config.yaml
encoder_arch: "convformer"
model: "image captioner"
dataset: "regions of photos with short descriptions (Visual Genome)"
train_examples: 203450
image_size: 64
crop_scale_min: 0.7
horizontal_flip: true
rotation_deg: 10
color_jitter: 0.1
tokenizer: "word"
vocab_size: 6471
encoder_norm: "layernorm"
encoder_norm_position: "res_post"
encoder_activation: "star_relu"
encoder_mlp_ratio: 3
encoder_parallel_block: false
encoder_inner_norm: false
encoder_patch_size: [4, 4]
encoder_conv_stem: true
encoder_depths: [4, 4, 4]
encoder_widths: [64, 128, 256]
encoder_kernel_size: 7
fusion: "prefix"
label_smoothing: 0.05
decoder_width: 128
decoder_layers: 12
decoder_norm: "layernorm_no_bias"
decoder_norm_position: "pre"
decoder_activation: "gelu"
decoder_mlp_ratio: 3
decoder_head_dim: 64
decoder_fused_qkv: false
decoder_bias: "none"
decoder_qk_norm: true
decoder_parallel_block: false
decoder_inner_norm: false
decoder_drop_path: 0.1
decoder_positions: "rope"
decoder_prefix_bidirectional: true
decoder_connector: "linear"
decoder_tie_embeddings: true
init: "torch_default"
residual_init: "none"
optimizer: "soap"
beta2: 0.999
learning_rate: 0.002
beta1: 0.95
shampoo_beta: 0.999
eps: 1e-08
precondition_frequency: 50
max_precond_dim: 512
one_sided: false
adamw_lr_other_params: 0.0012
max_grad_norm: 5.0
ema_decay: 0.995
max_steps: 7600
batch_size: 128
epochs: 4.8
lr_schedule: "cosine_restarts"
final_lr_fraction: 0
warmup_steps: 380
weight_decay: 0.2
adamw_weight_decay_other_params: 0.01
Rows from block 3 of the text decoder of a small image captioner, named by matrix and row number. Rows with one number belong to one neuron. Each number is 128 + 24 x the weight over its row's rms, rounded and kept within 0 to 255. All counts start at 0. Numbers have three digits each.
After each neuron's rows are labels from the 100 texts, of 14976, where the neuron reaches its highest value: "fires on" is the input token at the peak. Only what is clearly more common there than usual is listed. The data: regions of photos with short descriptions (Visual Genome).
# fc1: MLP up (decoder.blocks.3.mlp.fc1.weight, 384x128), inputs 0-63
# fc2: MLP down (decoder.blocks.3.mlp.fc2.weight, 128x384, transposed), outputs 0-63

fc1.225:158160148178172100145098114136162149130121124158099153120108154153138111118111099113131118116147116094133143089125150128132113062132105112120171161111154138090167110127082137128128124124117087
fc2.225:187193116137130114080148130159100090132134117128104145155132136119101091132100097181136104141127118157132179116141159134069138154147087146123088072119082110123133110125138100137143107113154085
fires on: "flying"

fc1.183:120177110159146126111109122066149088099148144165106116110098109104121090136147116145160124129087135130099166081107145126103107078159118119111089102100162112107152112175136107124150141109123085
fc2.183:137137184113148138143112149121133147115163127148161101136132116157123114162158126098154120115152114087150175150146169121119129113154119092121119086105133102142145112180102114125076084099089145
fires on: "is"; "are"

fc1.347:146099136118146131134143091145144131160112093103108138136132157120162102139127099176125135141127088165135106119161097081051106157128102085101119133111145128139150087126122095107100137128142144
fc2.347:111174101183134110113092118160159159157121098152131130111174108122109139121122162091135139129120124132126087113145096148146116115139163133133129189138131109103134111094122135113131133117164142
fires on: "the"; "his"

fc1.313:112132180175127108100141094111118143115140160147123129176146140131159125109104100128127095109129074156118147112095156124152109140106115112123133131112094128090139086127126132154102138134100120
fc2.313:136137132110082150136141150113127107129112093134123145159097135127125129153143121093150175128161165115129174146136094113102123122157118114159125065148124112180139105120151170166132185164098143
fires on: "next"; "plaid"

fc1.349:161158126152124142094140128140102118130171080130161139101123124134103109102128137117143134127108101149115139083117136147132120123103088093138143144141115153135133106151136118088140119147109166
fc2.349:116128109184150138128137099123170135081114158128073121157129162107117112132117105101089087111146160173128147110120101151101123137148153138119084076130130120167130133090109176152129115101115125
fires on: "in"; "window"; "shore"; "against"

fc1.265:136076112168123100130129098112121141143115115119089098157138115146103118118090155140141119155131110147144168094084089096128136112145117142108111122145117121099177101142145153136125119128110090
fc2.265:121110152159071124157101156139129086134126171093129119121129135122109062154124082129155130170129104134094127147133105159113099107109135161108115123112150111149114117119193147139117123154132125
fires on: "frame"; "one"; "lettering"; "top"

fc1.339:145109122186090097123097145121158132151131138123150101194111147088091119137137127104145105137190152116126128080130110113111106152131077106108112116147124138131140101122082139151138141089133136
fc2.339:094140087134110145133125170130093132133178102118131107145125087157132136049109189138171130147154136156134153104118153150147125113109135151152111140134157145117127139157110091146132162114116159
fires on: "t"; ","; "toilet"

fc1.241:118118108109128138137141124144140132091169141156144132149131123112159152136086106124125174116105115152093173103141143114164157101127143111130140138104074111107114156172092130097139125135128111
fc2.241:144171155166099149117084138150165116140096113108138108119162139137114088112098124097091136108115143130188107169128127150127168148138133152071115092122122137116098116142143157156116120098115213
fires on: "parked"; "sitting"; "walking"; "standing"

fc1.51:151139104118106139131129111136114141108118122170141121125109115103099173167109153134112144135138102145079131144129180073151076106164135180128104089088129093123109082125158127142120130085114100
fc2.51:127162138121167123118138129131130118163109121171101125100092155103145127164136087111099130144126137108137191141111096152123133137137116111152142130102092103182141140142178110104092129113143106
fires on: "to"; "and"; "of"; "all"

fc1.185:111134104112177150109139158151130125137130128113072119129115115118154146129129088133109148100116111151092134101094124129115118150150174155119147099115115104100173088121119132142167205090097150
fc2.185:121126100117134095136126134136106123108124122144069128114098100145096173137133130120153114139149112139102150154099111088117075140124147148145130141103124115098101131142183136145111093125158102
fires on: "and"; "cell"; "all"

fc1.22:129117120125128091108129144111149110115133148122107189168150128133102107129146107082176145134124102162092139143126105122143071106104108079142137131145127123132113127120133166106156125105179145
fc2.22:130144128105113157116151137171141116149149078115164113122088132126161139087134108151168097122173108107165108128091153115116150132125154144150124144086110166094141104137100129125097103138098113
fires on: "walking"

fc1.254:135144133163147101136118121139133140133135131121141115104127083160112138142131120135103105165111100147124117019124106099115096081081138166100126092144141146084122156128138103156145131119140098
fc2.254:136114148106160151120116130160139135116120130111156094128137126110136118110157122162107142126096147108142090108129144141117181170158118076163119156111079141143140111164116144154070155125146173
fires on: "."; "this"

fc1.145:191124152116120131141140124132141124134124077162131124121148139095126100118101150084105102140165165144144121145126127138089101129129076123139175122152082101097185065128124120095103151125107126
fc2.145:117122112163130091149123126158111132113159230075116160139076117122125132138116121138107170137127098106072136097166147161146122104134181084105088148138153155161116177137120130132131113142112159
fires on: "of"; "and"; "tall"

fc1.180:139104128079139140139158146117143148119129104139178171144134138154140110141113089138129138159078120152089128115115099120108124135175159114132083151159141128178163135119135143161104108133123162
fc2.180:127138146168092171100127140116112130133124148113084091107142115106129146119104130157106110118177140124145119128136146179125113139079087140125162144122139169100108135106150113138160116105190083
fires on: "there"; "bowl"

fc1.306:151116132120125096105120112097137095116055139109130113149132170121128108178108114110112141116108126121131096120119134074123121135101106123168114111139146120129159136150102085101130079154162117
fc2.306:095114160096131123145150175141129148148146130122135144097135109148121157104153119170146134117143159103132117166142124139178126095121165097135149160123129128137085127131147164162128138107141171
fires on: "the"; "tail"

fc1.179:123122097148093116140148160084117162151108120131142149139060119111121077157133089147072149145127100089108134116146137110114145140122084108124134107120131111164109131157144125099124115156140144
fc2.179:100127141118133141122146122117153122128125145127121112139199112125143126081120121121148131134151124190122100141120125159141125110145163140112135105134107107127073104148145119149106150106134122
fires on: "tree"; "palm"; "pine"; "couple"

fc1.80:170147141119122130121113144119100098111126125158115137109104143148170137128096061127127123144158135104148169125133157119149082117188118141158130099165110085124149124133109145160123118090119127
fc2.80:110112087131107171121120146083138105126147149106099093148144101108121130108133172140154094063115141197124137131123135140107136128118083107157146172123145173144116151118096134113084107122124108
fires on: "in"; "and"; "of"; "wearing"

fc1.139:149132132121112152116140128161100110154108139141130094141122130131108105133098137121104134105145094127109143101153138104130118051110083138119168137168102156135131119126170101114139156133135094
fc2.139:105129134110136084140133117105120122112118146110150119184150116154158146094120157139154109162091119103126170177147124118103126111145148119131142142128125108108102115142130134118169136123135118
fires on: "tree"; "elephant"

fc1.295:109151145107137137136115102134124116035139116140088139125104155124133125129075128131158151109127102154143183095130105115088127156126094140140140144087133115091146145147110138090120133121138147
fc2.295:178149151168136120148124143126133126135120152126139155142123142129136153121140136146094118158128099132141112116125103160156126097130118138121139136175078139104072113131120197114139071047105141
fires on: "looking"; "looks"; "waiting"

fc1.226:112157107098127122118158140132126114094129096136091148119138118141147084107144129149154108139110078113092097072113111102152109132112088134096145128099121139097159146131100165099155152151121154
fc2.226:135133142071143100100143157128115133127147122138134114091090137163106144133137136154115141155146117121170131137115091144119125155102141142066173135090162152119124129104110155158115129136129150
fires on: "looks"; "going"; "coca"; "gas"

fc1.103:120131088126080089147128188131142127176167149123096144171109118141133092112082132116140124145166101158115156142122138125111112127149138113130148104127103137135123148123126074115137143108115071
fc2.103:086102109126090117134158109115167102110088148118128122123142152148102112118105149108143120148122152130124136107107106144103129107132093083147093094137142122156172104134125065132131161132072130
fires on: "t"; "teddy"; "fire"; "tee"

fc1.69:140141137097112069100121148122110133152110069140115140116116115131145123138124144175112099157151103144180122126099149120112133092114109152110126136144128117163121099117156149138126110132138100
fc2.69:106161076151125154150111139113118106066107109162134096125146139115118136112093152131133165131098146183146135101135158088139128097104137128120087131145150124108098175138128106122146154168134170
fires on: "to"; "one"; "for"; "as"

fc1.29:127127131074131113112065131143114108127193180133109093129087156123144161096157128133137107134118111145076150121101150134121111098106104124116145121145107128111108120142075151125134137117141087
fc2.29:157154130153131169115106130177093088122106163100115136130153177101134083167168148090144171101146095182151123164152127129147128134146134100157107107131114112131133104148137121115150098117144143
fires on: "is"; "grey"

fc1.137:122118119102092129111165104107163096156166113119115140124091118114142186165108107133126110127121150120109121124094125121168141138114141121145108093111105121162160120146145141191106149118157098
fc2.137:126095101132127134135161085140148104126131137127155124104118132132165130185147119134156117143096133169103129153119165160144143136134130117094102094101082128146105096125121167170146148104126121
fires on: "shadow"; "and"; "blue"

fc1.227:121149135072100128081138137103139132125146133125123090130111171131128106150093118147110170137168091148107132077144141120130115106138101143128107103121131133118133104139149091135148162133112125
fc2.227:139113088191151149148108107172100119122118128155124185165149118137085134089130150097132127124127133112107168143151119126114124160158134119162144089164099123153124158141100156139150135171108105
fires on: "to"; "in"; "of"; "made"

fc1.352:109114157137161116103117110133128118123137148099144108136123135087187129142107056168106161123175106112075141094107148128079178141109148113110127090121109097097133143149120105096099091143153135
fc2.352:149109079146094166117098117101102135102103118134083151139139133163120099122151134104153158149057099121145087159130107132105130157133102151121105120110145123141102123120156130158168124120107113
fires on: "<end>"; "is"; "are"

fc1.170:146128104139111093115142119152086151120104162200101118132129122131116121135155091098117143146096100109140094156134188103117176104159174101112148130171136122137126143138144165151122141141118123
fc2.170:139116175116144133116125136125160074178127102129161155142161158148136179138135156169115125102117134183135136087102156121146044111112131133125132136114109151122135142168080128114143146141117122
fires on: "is"

fc1.230:081114124107114161109175148119087159109107155086112135148147153117115114131120125171157135122082089133098131145087150101146139131140118132133116104118149084133124142131136093113133133141183117
fc2.230:132129107124120111106122100102070116158126136160110128117097120084166104160104099161075153142123104105132153109191136145069202107112160136109087138118122136149162136109156082133121143103132151
fires on: "bag"; "multi"; "saddle"; "khaki"

fc1.305:134119115172116115118114146136108152136117100149113119154148132122141144093127125092117102144165120133106140131091108135122097111106106122119149070163111143148097119097111125157150123104125149
fc2.305:111153166141144108134124107131117130093172150115109114160135132126157135136152183142169151094157158103125133113084170126092100159157097101154158121104106099113147140112148137122100163111123135
fires on: "and"; ","; "is"

fc1.243:102132140143162140075109099077147125127125082129131134121146114127110145132112119048119140135140131128133115128111133098158162142122154182172144135134084128119168109116142123122151160132162109
fc2.243:142108134109084127166141142143099174125120138122160149124131114145165098115128116124106145122127152133162123111133143128109079109119150060118030136121152103127132156140140144120135149144094193
fires on: "shadow"; "head"; "set"; "foot"

fc1.4:087127160158126089131124134129132093123125122116130119120120109124175149136099153125142153131111149154092115135106126122094129147138109077148170115141118136092160132123109121131136121097126109
fc2.4:142109076079136130152136138092101155160142152109173130127135124122140096093158143107108105139134110064149142124109100145125151109110098148117120105116126150122131125132123106102107113180172067
fires on: "next"; "of"

fc1.343:130152107128113130132126160103115120126149105137106121123178080153182163174085133113146115124106101151137135033106155142145069136107138117099131118133122149073142088118126167103141131118120099
fc2.343:106126137114118107100119114125098129127101172158088134100122094148120158124144140117151112172111100120146072127158109149089133135125154114167116093111110150147114152170144135111115175125134174
fires on: "and"; "each"

fc1.26:125149109141159136175130092070105137078101113116131125155130109079140102151105126105159151152095113116134134146097149092134146094112114131143144159125117116083160106089122139138109163151115084
fc2.26:129123114129097107181135127173119101161126173087107099152116110180095181138130143137097150160124129141133149102164138148143081145125131124131155136137098133127101144118160178117140135124146157
fires on: "right"; "tank"; "view"; "lap"

fc1.161:095140142133112100137098141137122112093104088101041149176145105148113093115151102145150098145156121147110172111120122177118140136092092153128135140162105101145121095105090116118087095095121137
fc2.161:099119129140149146080126142134095127117140116136192146120131131135110128118187141144075148107136089133124101115131134140130135093121181145144169174111136119109154095131136097106117153115123169
fires on: "tail"; "windshield"; "mane"; "police"

fc1.199:154142138153076185128081070124115136169120064090117129154115147099097075150130135096127179132151100156119155116079162131102145151104120104123128130135095123103103125117106126131132148113107073
fc2.199:170082111096140077105135150141137159113133139128129163093142114129156152131135134145142101138110112158076104121149100144162100147129163144134092132115108092183113120143162180140132115138157174
fires on: "the"; "he"; "boy"; "player"

fc1.270:125114163173132129098162117108185118151125076134109113128063103162141102161104164125132123123120154180130103099098149106070151110107125087160122109166130143106141132144151118133153157115158127
fc2.270:119113131082086110153123152178099154160145144073114194132130107127132131141156143120130109094089137119130136160141138129179120133128115152114136121084121082128115139151147142132149167098115111
fires on: "shadow"; "picture"; "is"; "shadows"

fc1.181:138141128163180155097159099140139137167138160131153138173076141122115100158147098113151119154157116124100099076097127137140112110131118114131101137109114144128143134114137156109115110180115085
fc2.181:117155097092135133123131136124139132117146140145139121143108096135113142137140153102141113142133133113140141133144145125124164133111108150126149121161140112147099119130101116103115150078110148
fires on: "in"; "concrete"; "brick"; "wet"

fc1.353:106141136196132098124150144138162120133141132093121175138116137167089114127098154161107119178125132113148124187146126122111169131129134099138129143099166100117137131141106139150125194115152132
fc2.353:149104075164104172137132124106145112138147165121099143134121101194105149129147151117098157117113126151135102140103138129142120124120089157132151138118088156117102210109140145152118112130101150
fires on: "right"; "left"; "other"

fc1.128:124121107154152130071158114129146169098150089117136142123170095113069171141128101115134124128178097096109135129124138140130121142116121161112125099123118112140130071115129118122127121109106092
fc2.128:096155108159140149120160148128169156153103142128110100138170122100153109166118119175128096111132150130103124160122110144131135155144149141113173089122113097136107118088145125133142140108069110
fires on: "and"; "rocky"

fc1.138:125112138184149127099138166081139102147123134113152148133124139111119134160164117141086102172162149107160096119153116118128125155116118139131135124186126126151189117101107078130153104115149128
fc2.138:129136121079093145168071110127131111128160130157138108127118093126129133094138151133169124126117086161122125127101147101115168116149139121083148167135153128169099121101138119134108134097125136
fires on: "giraffes"; "cow"; "cats"; "girls"

fc1.55:132097081096084119116132125156097145105121152116096140146161106106134141100117132135155112156169102133104168135129126114111111141133083147138120058118093135128141116183102111111071124126146124
fc2.55:132130153132142092106131126109135117119141081150114134128112141087081172156137120136086130150124131141097146130156099096116101102142201119141127166158105128152170117079138126154179126092075132
fires on: "to"; "skiing"

fc1.267:128121115143124148101135124132150126160140097113097149160143143110097140135115120160144147144144143120075103085141121114113096107158107133119120156155107141112126106125121149195117146124107124
fc2.267:122119144148146066109163123127109132127092143121136110127118113090147120153159129080126116078139126099128130130107114135138137142140158126134155126136093127134101064101108113098149092140149125
fires on: "the"; "television"

fc1.46:126112138153140121172078126163095129124122117102074156168104109102102117113131174167087131120124121149119121118091147147140146112112122112138177130117146119133133130118122109110122167145134104
fc2.46:096131121128123126115119096119105149097114127140146116122107139135097138135140155121137112174107103153168134164118081092130112108120153156178136144099136114106118133174179146103159155116109150
fires on: "boy"; "square"; "towel"

fc1.256:107117112137129104137106097131162142127099131137123104152139119119148117122134132110139105101119122134085135131157126112140148127123152151164143116088118114114184086140120127107148137181155135
fc2.256:117129161120126133114114157150115137082100171118122139140068104138141126146105137115109151153103088202159145149111109113116084105144157141144122092168100127126115133091101152106133149136128138
fires on: "flying"; "reflection"

fc1.332:140117124121133135144092120161105164117140143080110168134118081111139140096099107113130166109144123129095105081122148126143136137135122124126159140136143149083116137163117106111121131093127112
fc2.332:100121136122128139171167160118135167142108114126103110153137169138103120165160159116114100159132130113180156187156108118138108101097089119138127072118109101163161098140120153145107134139151148
fires on: "<end>"

fc1.5:151113117126126076116131096145126106135145114150117154151103081160098108118096112135100154118140114130095120151144107141134127153129134114154111146146108151152151080150135130152151167144148118
fc2.5:123093140107107139129170149136153163199140169095120158144106093150113138184117112117131120140094169097142137091116166108164153149083131134119111145101142124108117107147151167093108154126095147
fires on: "young"; "standing"; "haired"

fc1.366:087140126163157147134110136128146117142076117128139141154115138121113134153144099126119119087142079134107112112073068125143141177158121124159136143129096117134132097139129086136098106082093121
fc2.366:119159151134165128134162126117122098110083109110152157101130112138137160096164088141118141120163125144167111171117116135171134095141152120109133129085137171121147098106098105107104123108099129
fires on: "tail"; "tire"; "wheel"; "windshield"

fc1.152:122099100126116092152130133118100107128171145103104112111157141129136120132157135166133141140169065120117114149128137122113132106125141117107142121155124136138130145167123092175158156145120133
fc2.152:142116147128121105135154191144127136110101146142142128137088143185136132149116130117095128147094111138087114164129143130155099187133133110116114153107130129154119121098145156086110141158083132
fires on: "t"; "and"; "long"

fc1.336:166133129115115110118105151090110137129158124123118128119161143123135123126122097100149093166130130114104093104137152106094138095120127086128103101111117069173138127154125100124132176135152122
fc2.336:125133168131137118075148121107129093169128104165119121106151117130127165130144150104106126089137097154121154124097093091114126113170134114159111158101114130116095131153096149128101163127097081
fires on: "there"; "as"; "be"; "not"

fc1.190:073106146122109093096088135139154161121110130108177154167128166093155127168090106160132097082153124128130152172099118137084129078159101168141109131123117101123116147134104108135128146124097127
fc2.190:175154095125161158147146140095093094138100109132126138142100118169083128114147144128112126136085128136095115099146140106179123193130134137151142134173106151120134114129141169107144114110160153
fires on: "<end>"; "of"; "are"; "on"

fc1.27:089108105155107144177115117145128143116129156072100145170135135086160130131115161114140131151123078102093158093111115136125100142145074113141112146080127141124131117149145113181158127083140119
fc2.27:186109101093110137091136174128128137138155098145138129153116126114113173118108084154132119127104146121109114168114130123111101116142148149086115090126119103112121140099119142104102144121125122
fires on: "next"; "is"; "leaning"; "attached"

fc1.354:173119095118118145084135153118110138110169091123078138172121155155125160131159087123124154156144116129121114085092131133110107128145129093131145142092180148152121152164144138158140108123137143
fc2.354:147145156138153150111139106198159131118110118165104126141113154145170148117156138122078131071154150121121138154136109130093176096102106188151100111134110067113117126150165136101150122134113085
fires on: "is"; "are"; "looking"

fc1.148:108126163151123108128169140135131124130119107185119131146128104100059127161089126122175119119132140138096140136102158138132141119113127127140103108123104151145150133131134098105141170119140115
fc2.148:141117104136134157129122134168167165100132102140107170137143121103094113145110087163134120118126145071110118161097146084119149104105115108127095169117070107134159165125140101106143136161138157
fires on: "to"; "can"

fc1.264:099156117132156111149131138156066132136119102128091070120093120161113092162162091117097143102121118121137126125129127149120119088142134131157131089161079100123144147089126122133162111154126083
fc2.264:202112140148118148105121118131143102149158193117135191144147134118142141132130168111171119156093086160079148094091142127137142167140116119128162166113125133126138144123147130098114140141138095
fires on: "and"; "in"

fc1.297:130169184132133165111140153090094121107155112134085151148121075140097148121130088131142090161114150095144123067108140156146146125122130094132108096124086131098135141055115146133175134150130111
fc2.297:117088129142158128175147144147098113082100095115136130155181137132115155149105096106109100129175173154130140171145115110086117152164108137117108147114094166120116138066090146146168100135169112
fires on: "looking"; "view"

fc1.75:122073138132125157091126114136113152116111127130135133136128121127130132125132158130164093146144099129136146114108137098145132161106116091156099135091139134124184135125121093143116140102171133
fc2.75:106143158155110079096131072130140122156169151129118140179141139120170122155104076120111143117116160104163134105093110109132153095151110117109158108144105106140125159141133121138106107112177109
fires on: "."

fc1.112:174150093149165155116170083137146113102137087179131135132116160131124143140104104152112103154156126121135134119104128116153149092147112145151164141091115126160175084136123116057091138140081103
fc2.112:161146132112096121142084124109086139147171146068144169143114112092114101135162092155115105154093120145129140158145146134134111166134143133122127118129148133169167114156107141110169128157146108
fires on: "."

fc1.130:119116094153153140187157160148135098128141137114121175160126084114140130120109139145119133130099114106117134128136109137085191128107174143169089156130079153123146108135115128102095156153137124
fc2.130:100097132125130117094156167117125163155103092125097140094133153154111116115190165106141082089119149116151108160157092128110120114099143169128124142114109118132112118091130124134156139118115117
fires on: "and"; "horse's"

fc1.173:150095143192133108110081138152149136088101142123152110130121138090135129091082119128134139141133136159122154112120148115128136070164114157114149117110144118103161135155147130140150131126104131
fc2.173:115172087082125130167136135096148120132126144166137114114155165142130147165154107106106100132106103110135122184144138126111088176142149127130092150122109134158103099096134135140105127081135147
fires on: "is"; "are"; "cut"

fc1.307:126126121104151106118138101115172169121128120132089103107104114138110086140154113109106095104159108145097151097103101095098147116119127090136138116115074088125085120102111102126153127138167140
fc2.307:146130149115106133138151116131135110160162120179150114146179106113178125087120152099159128074118111136149135162095146102106142128107138106124107148112153178165110104140159115127084149102117135
fires on: "tree"; "trees"; "leaves"

fc1.94:129168124139142108132099135120144136097109136134114112160155162169104090128124050123084123089157091138081106146072123104122094138163110129151090133114109122126110110130109183169129150140150101
fc2.94:165140118133113091148135119119137161097105154142101105113131114107122109129137082069101131123089129125119104176168131126135176091142140136133125134135139138140139175132075115121120101140090131
fires on: "racket"; "catcher"; "umpire"; "wave"

fc1.272:150159119139105132138148119115116083133125126114114099165131113143169140149142095107112105103106136084123133128058086100131080125108131147144109138104097100139086097149121178111140106127145128
fc2.272:131092095094144128118126136166111135145149144141153161127100107113114170110125148177117145135156102083151092140141157165099141134163105095120102136136124156128169143105121093152094130118107135
fires on: "umbrella"; "bicycle"; "bike"

fc1.123:146105145165126112118082140158125125131119104121132090116135148106129126148141115118097136137158087168160154092140120119124117110165130154144145124103073125085121079138120118127161154116117107
fc2.123:101163139134144190103123131168115165113140123156116134140082147167135161142073154141189130088152126098152116151128135134107102164114141124152129131133137119144125170120172117165096106087101112
fires on: "an"; "is"

fc1.210:111186119128123139070091118162138144155112091152124123180118073121138107153109176116151123165129139132089129081088131107111114126128100121138115084116076117112125121124124150127095107119153123
fc2.210:149108096105146100196164149119118130111120140153115147118119167160132140154137113116139173115136124173109125168100113105117113103159156109093133124081157148140151145098125129135166145158090115
fires on: "is"; "reflection"; "are"; "watching"

fc1.187:127126138131127142115148148162096168148098096130097092173092125146122141141174060131125106175163140113137092158118130137101126096129126117108123098120137100157114124146103125182144162144128130
fc2.187:142115098190116132112103125122132081134173129150153145156176133135183132089133114158111088117095135145081151121134101117135151140183122149118174179134105151148151117126131089134134154090100142
fires on: "young"; "of"

fc1.17:133094142141127154157110131160159118118128096122138128176119146117119116143123125114148100117120086137110132120083112133096109130100080132143148119096133123168134088112133151111131105150178119
fc2.17:142102154129101137119086167146091127133159148100133151141147150174135128145142098133127117092114100123125117111153113173128158117106110123138150095115152138163149121085118126125119105137180105
fires on: "the"; "behind"; "of"; "under"

fc1.329:098105101115147142158103138114162123158122139120136150128091123109141108139068109115140140131097096149101158151119145125085155133098122119147167143078113110134137100106142143115126168112098158
fc2.329:139118093147149109135134164081160135145111112106117078101122102121114172120107118129129193162101125085125096150177131107184108117129106119143092098164151171164114154095137133132135143137170092
fires on: "right"; "left"

fc1.19:107044104112178124110102113130125117071128139150134134143089160146112086117127093116132173109141130153111122100127137107136159143124095093128150130134155110135132150127147160102148124102173171
fc2.19:149135156137089135153159131110133137180147113101137115105164109095143176104132129129145084136135107144125107133137109163097084122136168133119091132088110137113129068131128077144097109151075101
fires on: "cut"; "hanging"; "over"; "bending"

fc1.324:148128110139136129140133159122120157143166133157126129138144127138102081112145118098088117177133114135149161090080103115132150123095107095117113104145114085128118144134089130128130147117073156
fc2.324:118117107153156125134142157129137118105128126071171128103152128148143120089117125099110102130120139124148151099136103120136103166075131138111183111153110133164119107139093143163135156153210140
fires on: "an"

fc1.229:118138078117104085110164181158142149163133125093110145122168106125126119141119116130138132155133091163101163088079125112105148187122103141130173103090152109115126131141089098125122138130144134
fc2.229:129140120128105138101137105138135116172087127119161130164114173145104073130133166141124092141133190114115165177119104075141119158153106134093146105139111154119135120121134105135099169149092113
fires on: "t"; "being"; "multi"; "coca"

fc1.67:130143116121154153125105147068131188116100080120105162125093138105095161124072115146129157201121125124098129079120137118110090165157092129158105119084131120093154105140137103122172148123156129
fc2.67:091103085120120115151140124115123098157148142159159136154115121082143125149138136129143130077123156142136145161123153106133148147122155110093164133126137163110109149123088117108123104135174105
fires on: "to"; "made"; "for"

fc1.168:166101103176141143164107108146150158111101087119130143131143111126080144158132117112099129173143090155161116132074110130111103120156122155122147132087116123073099109122137074145101103142131099
fc2.168:108114143099157159159112156069107130149120109150167075116107156141081139163125127132099113135139096157117126166093103154143117143130156121083141140151157131079118088130143118155128126165131119
fires on: "tail"; "top"; "section"; "bottom"

fc1.328:119157065110118142073120137140112157148121129127130098143111142151133092154134095148158072146118113110138102141100136148111158103095163085165111152092126137124117093129098164096127140100180146
fc2.328:080107121100151167120110150127129123123126148147167152139098142104165120131098131159123137104105099128143127079096118165134138107152146118122108134090163123125111175098128117139118123159132150
fires on: "bag"; "backpack"; "suitcase"; "jar"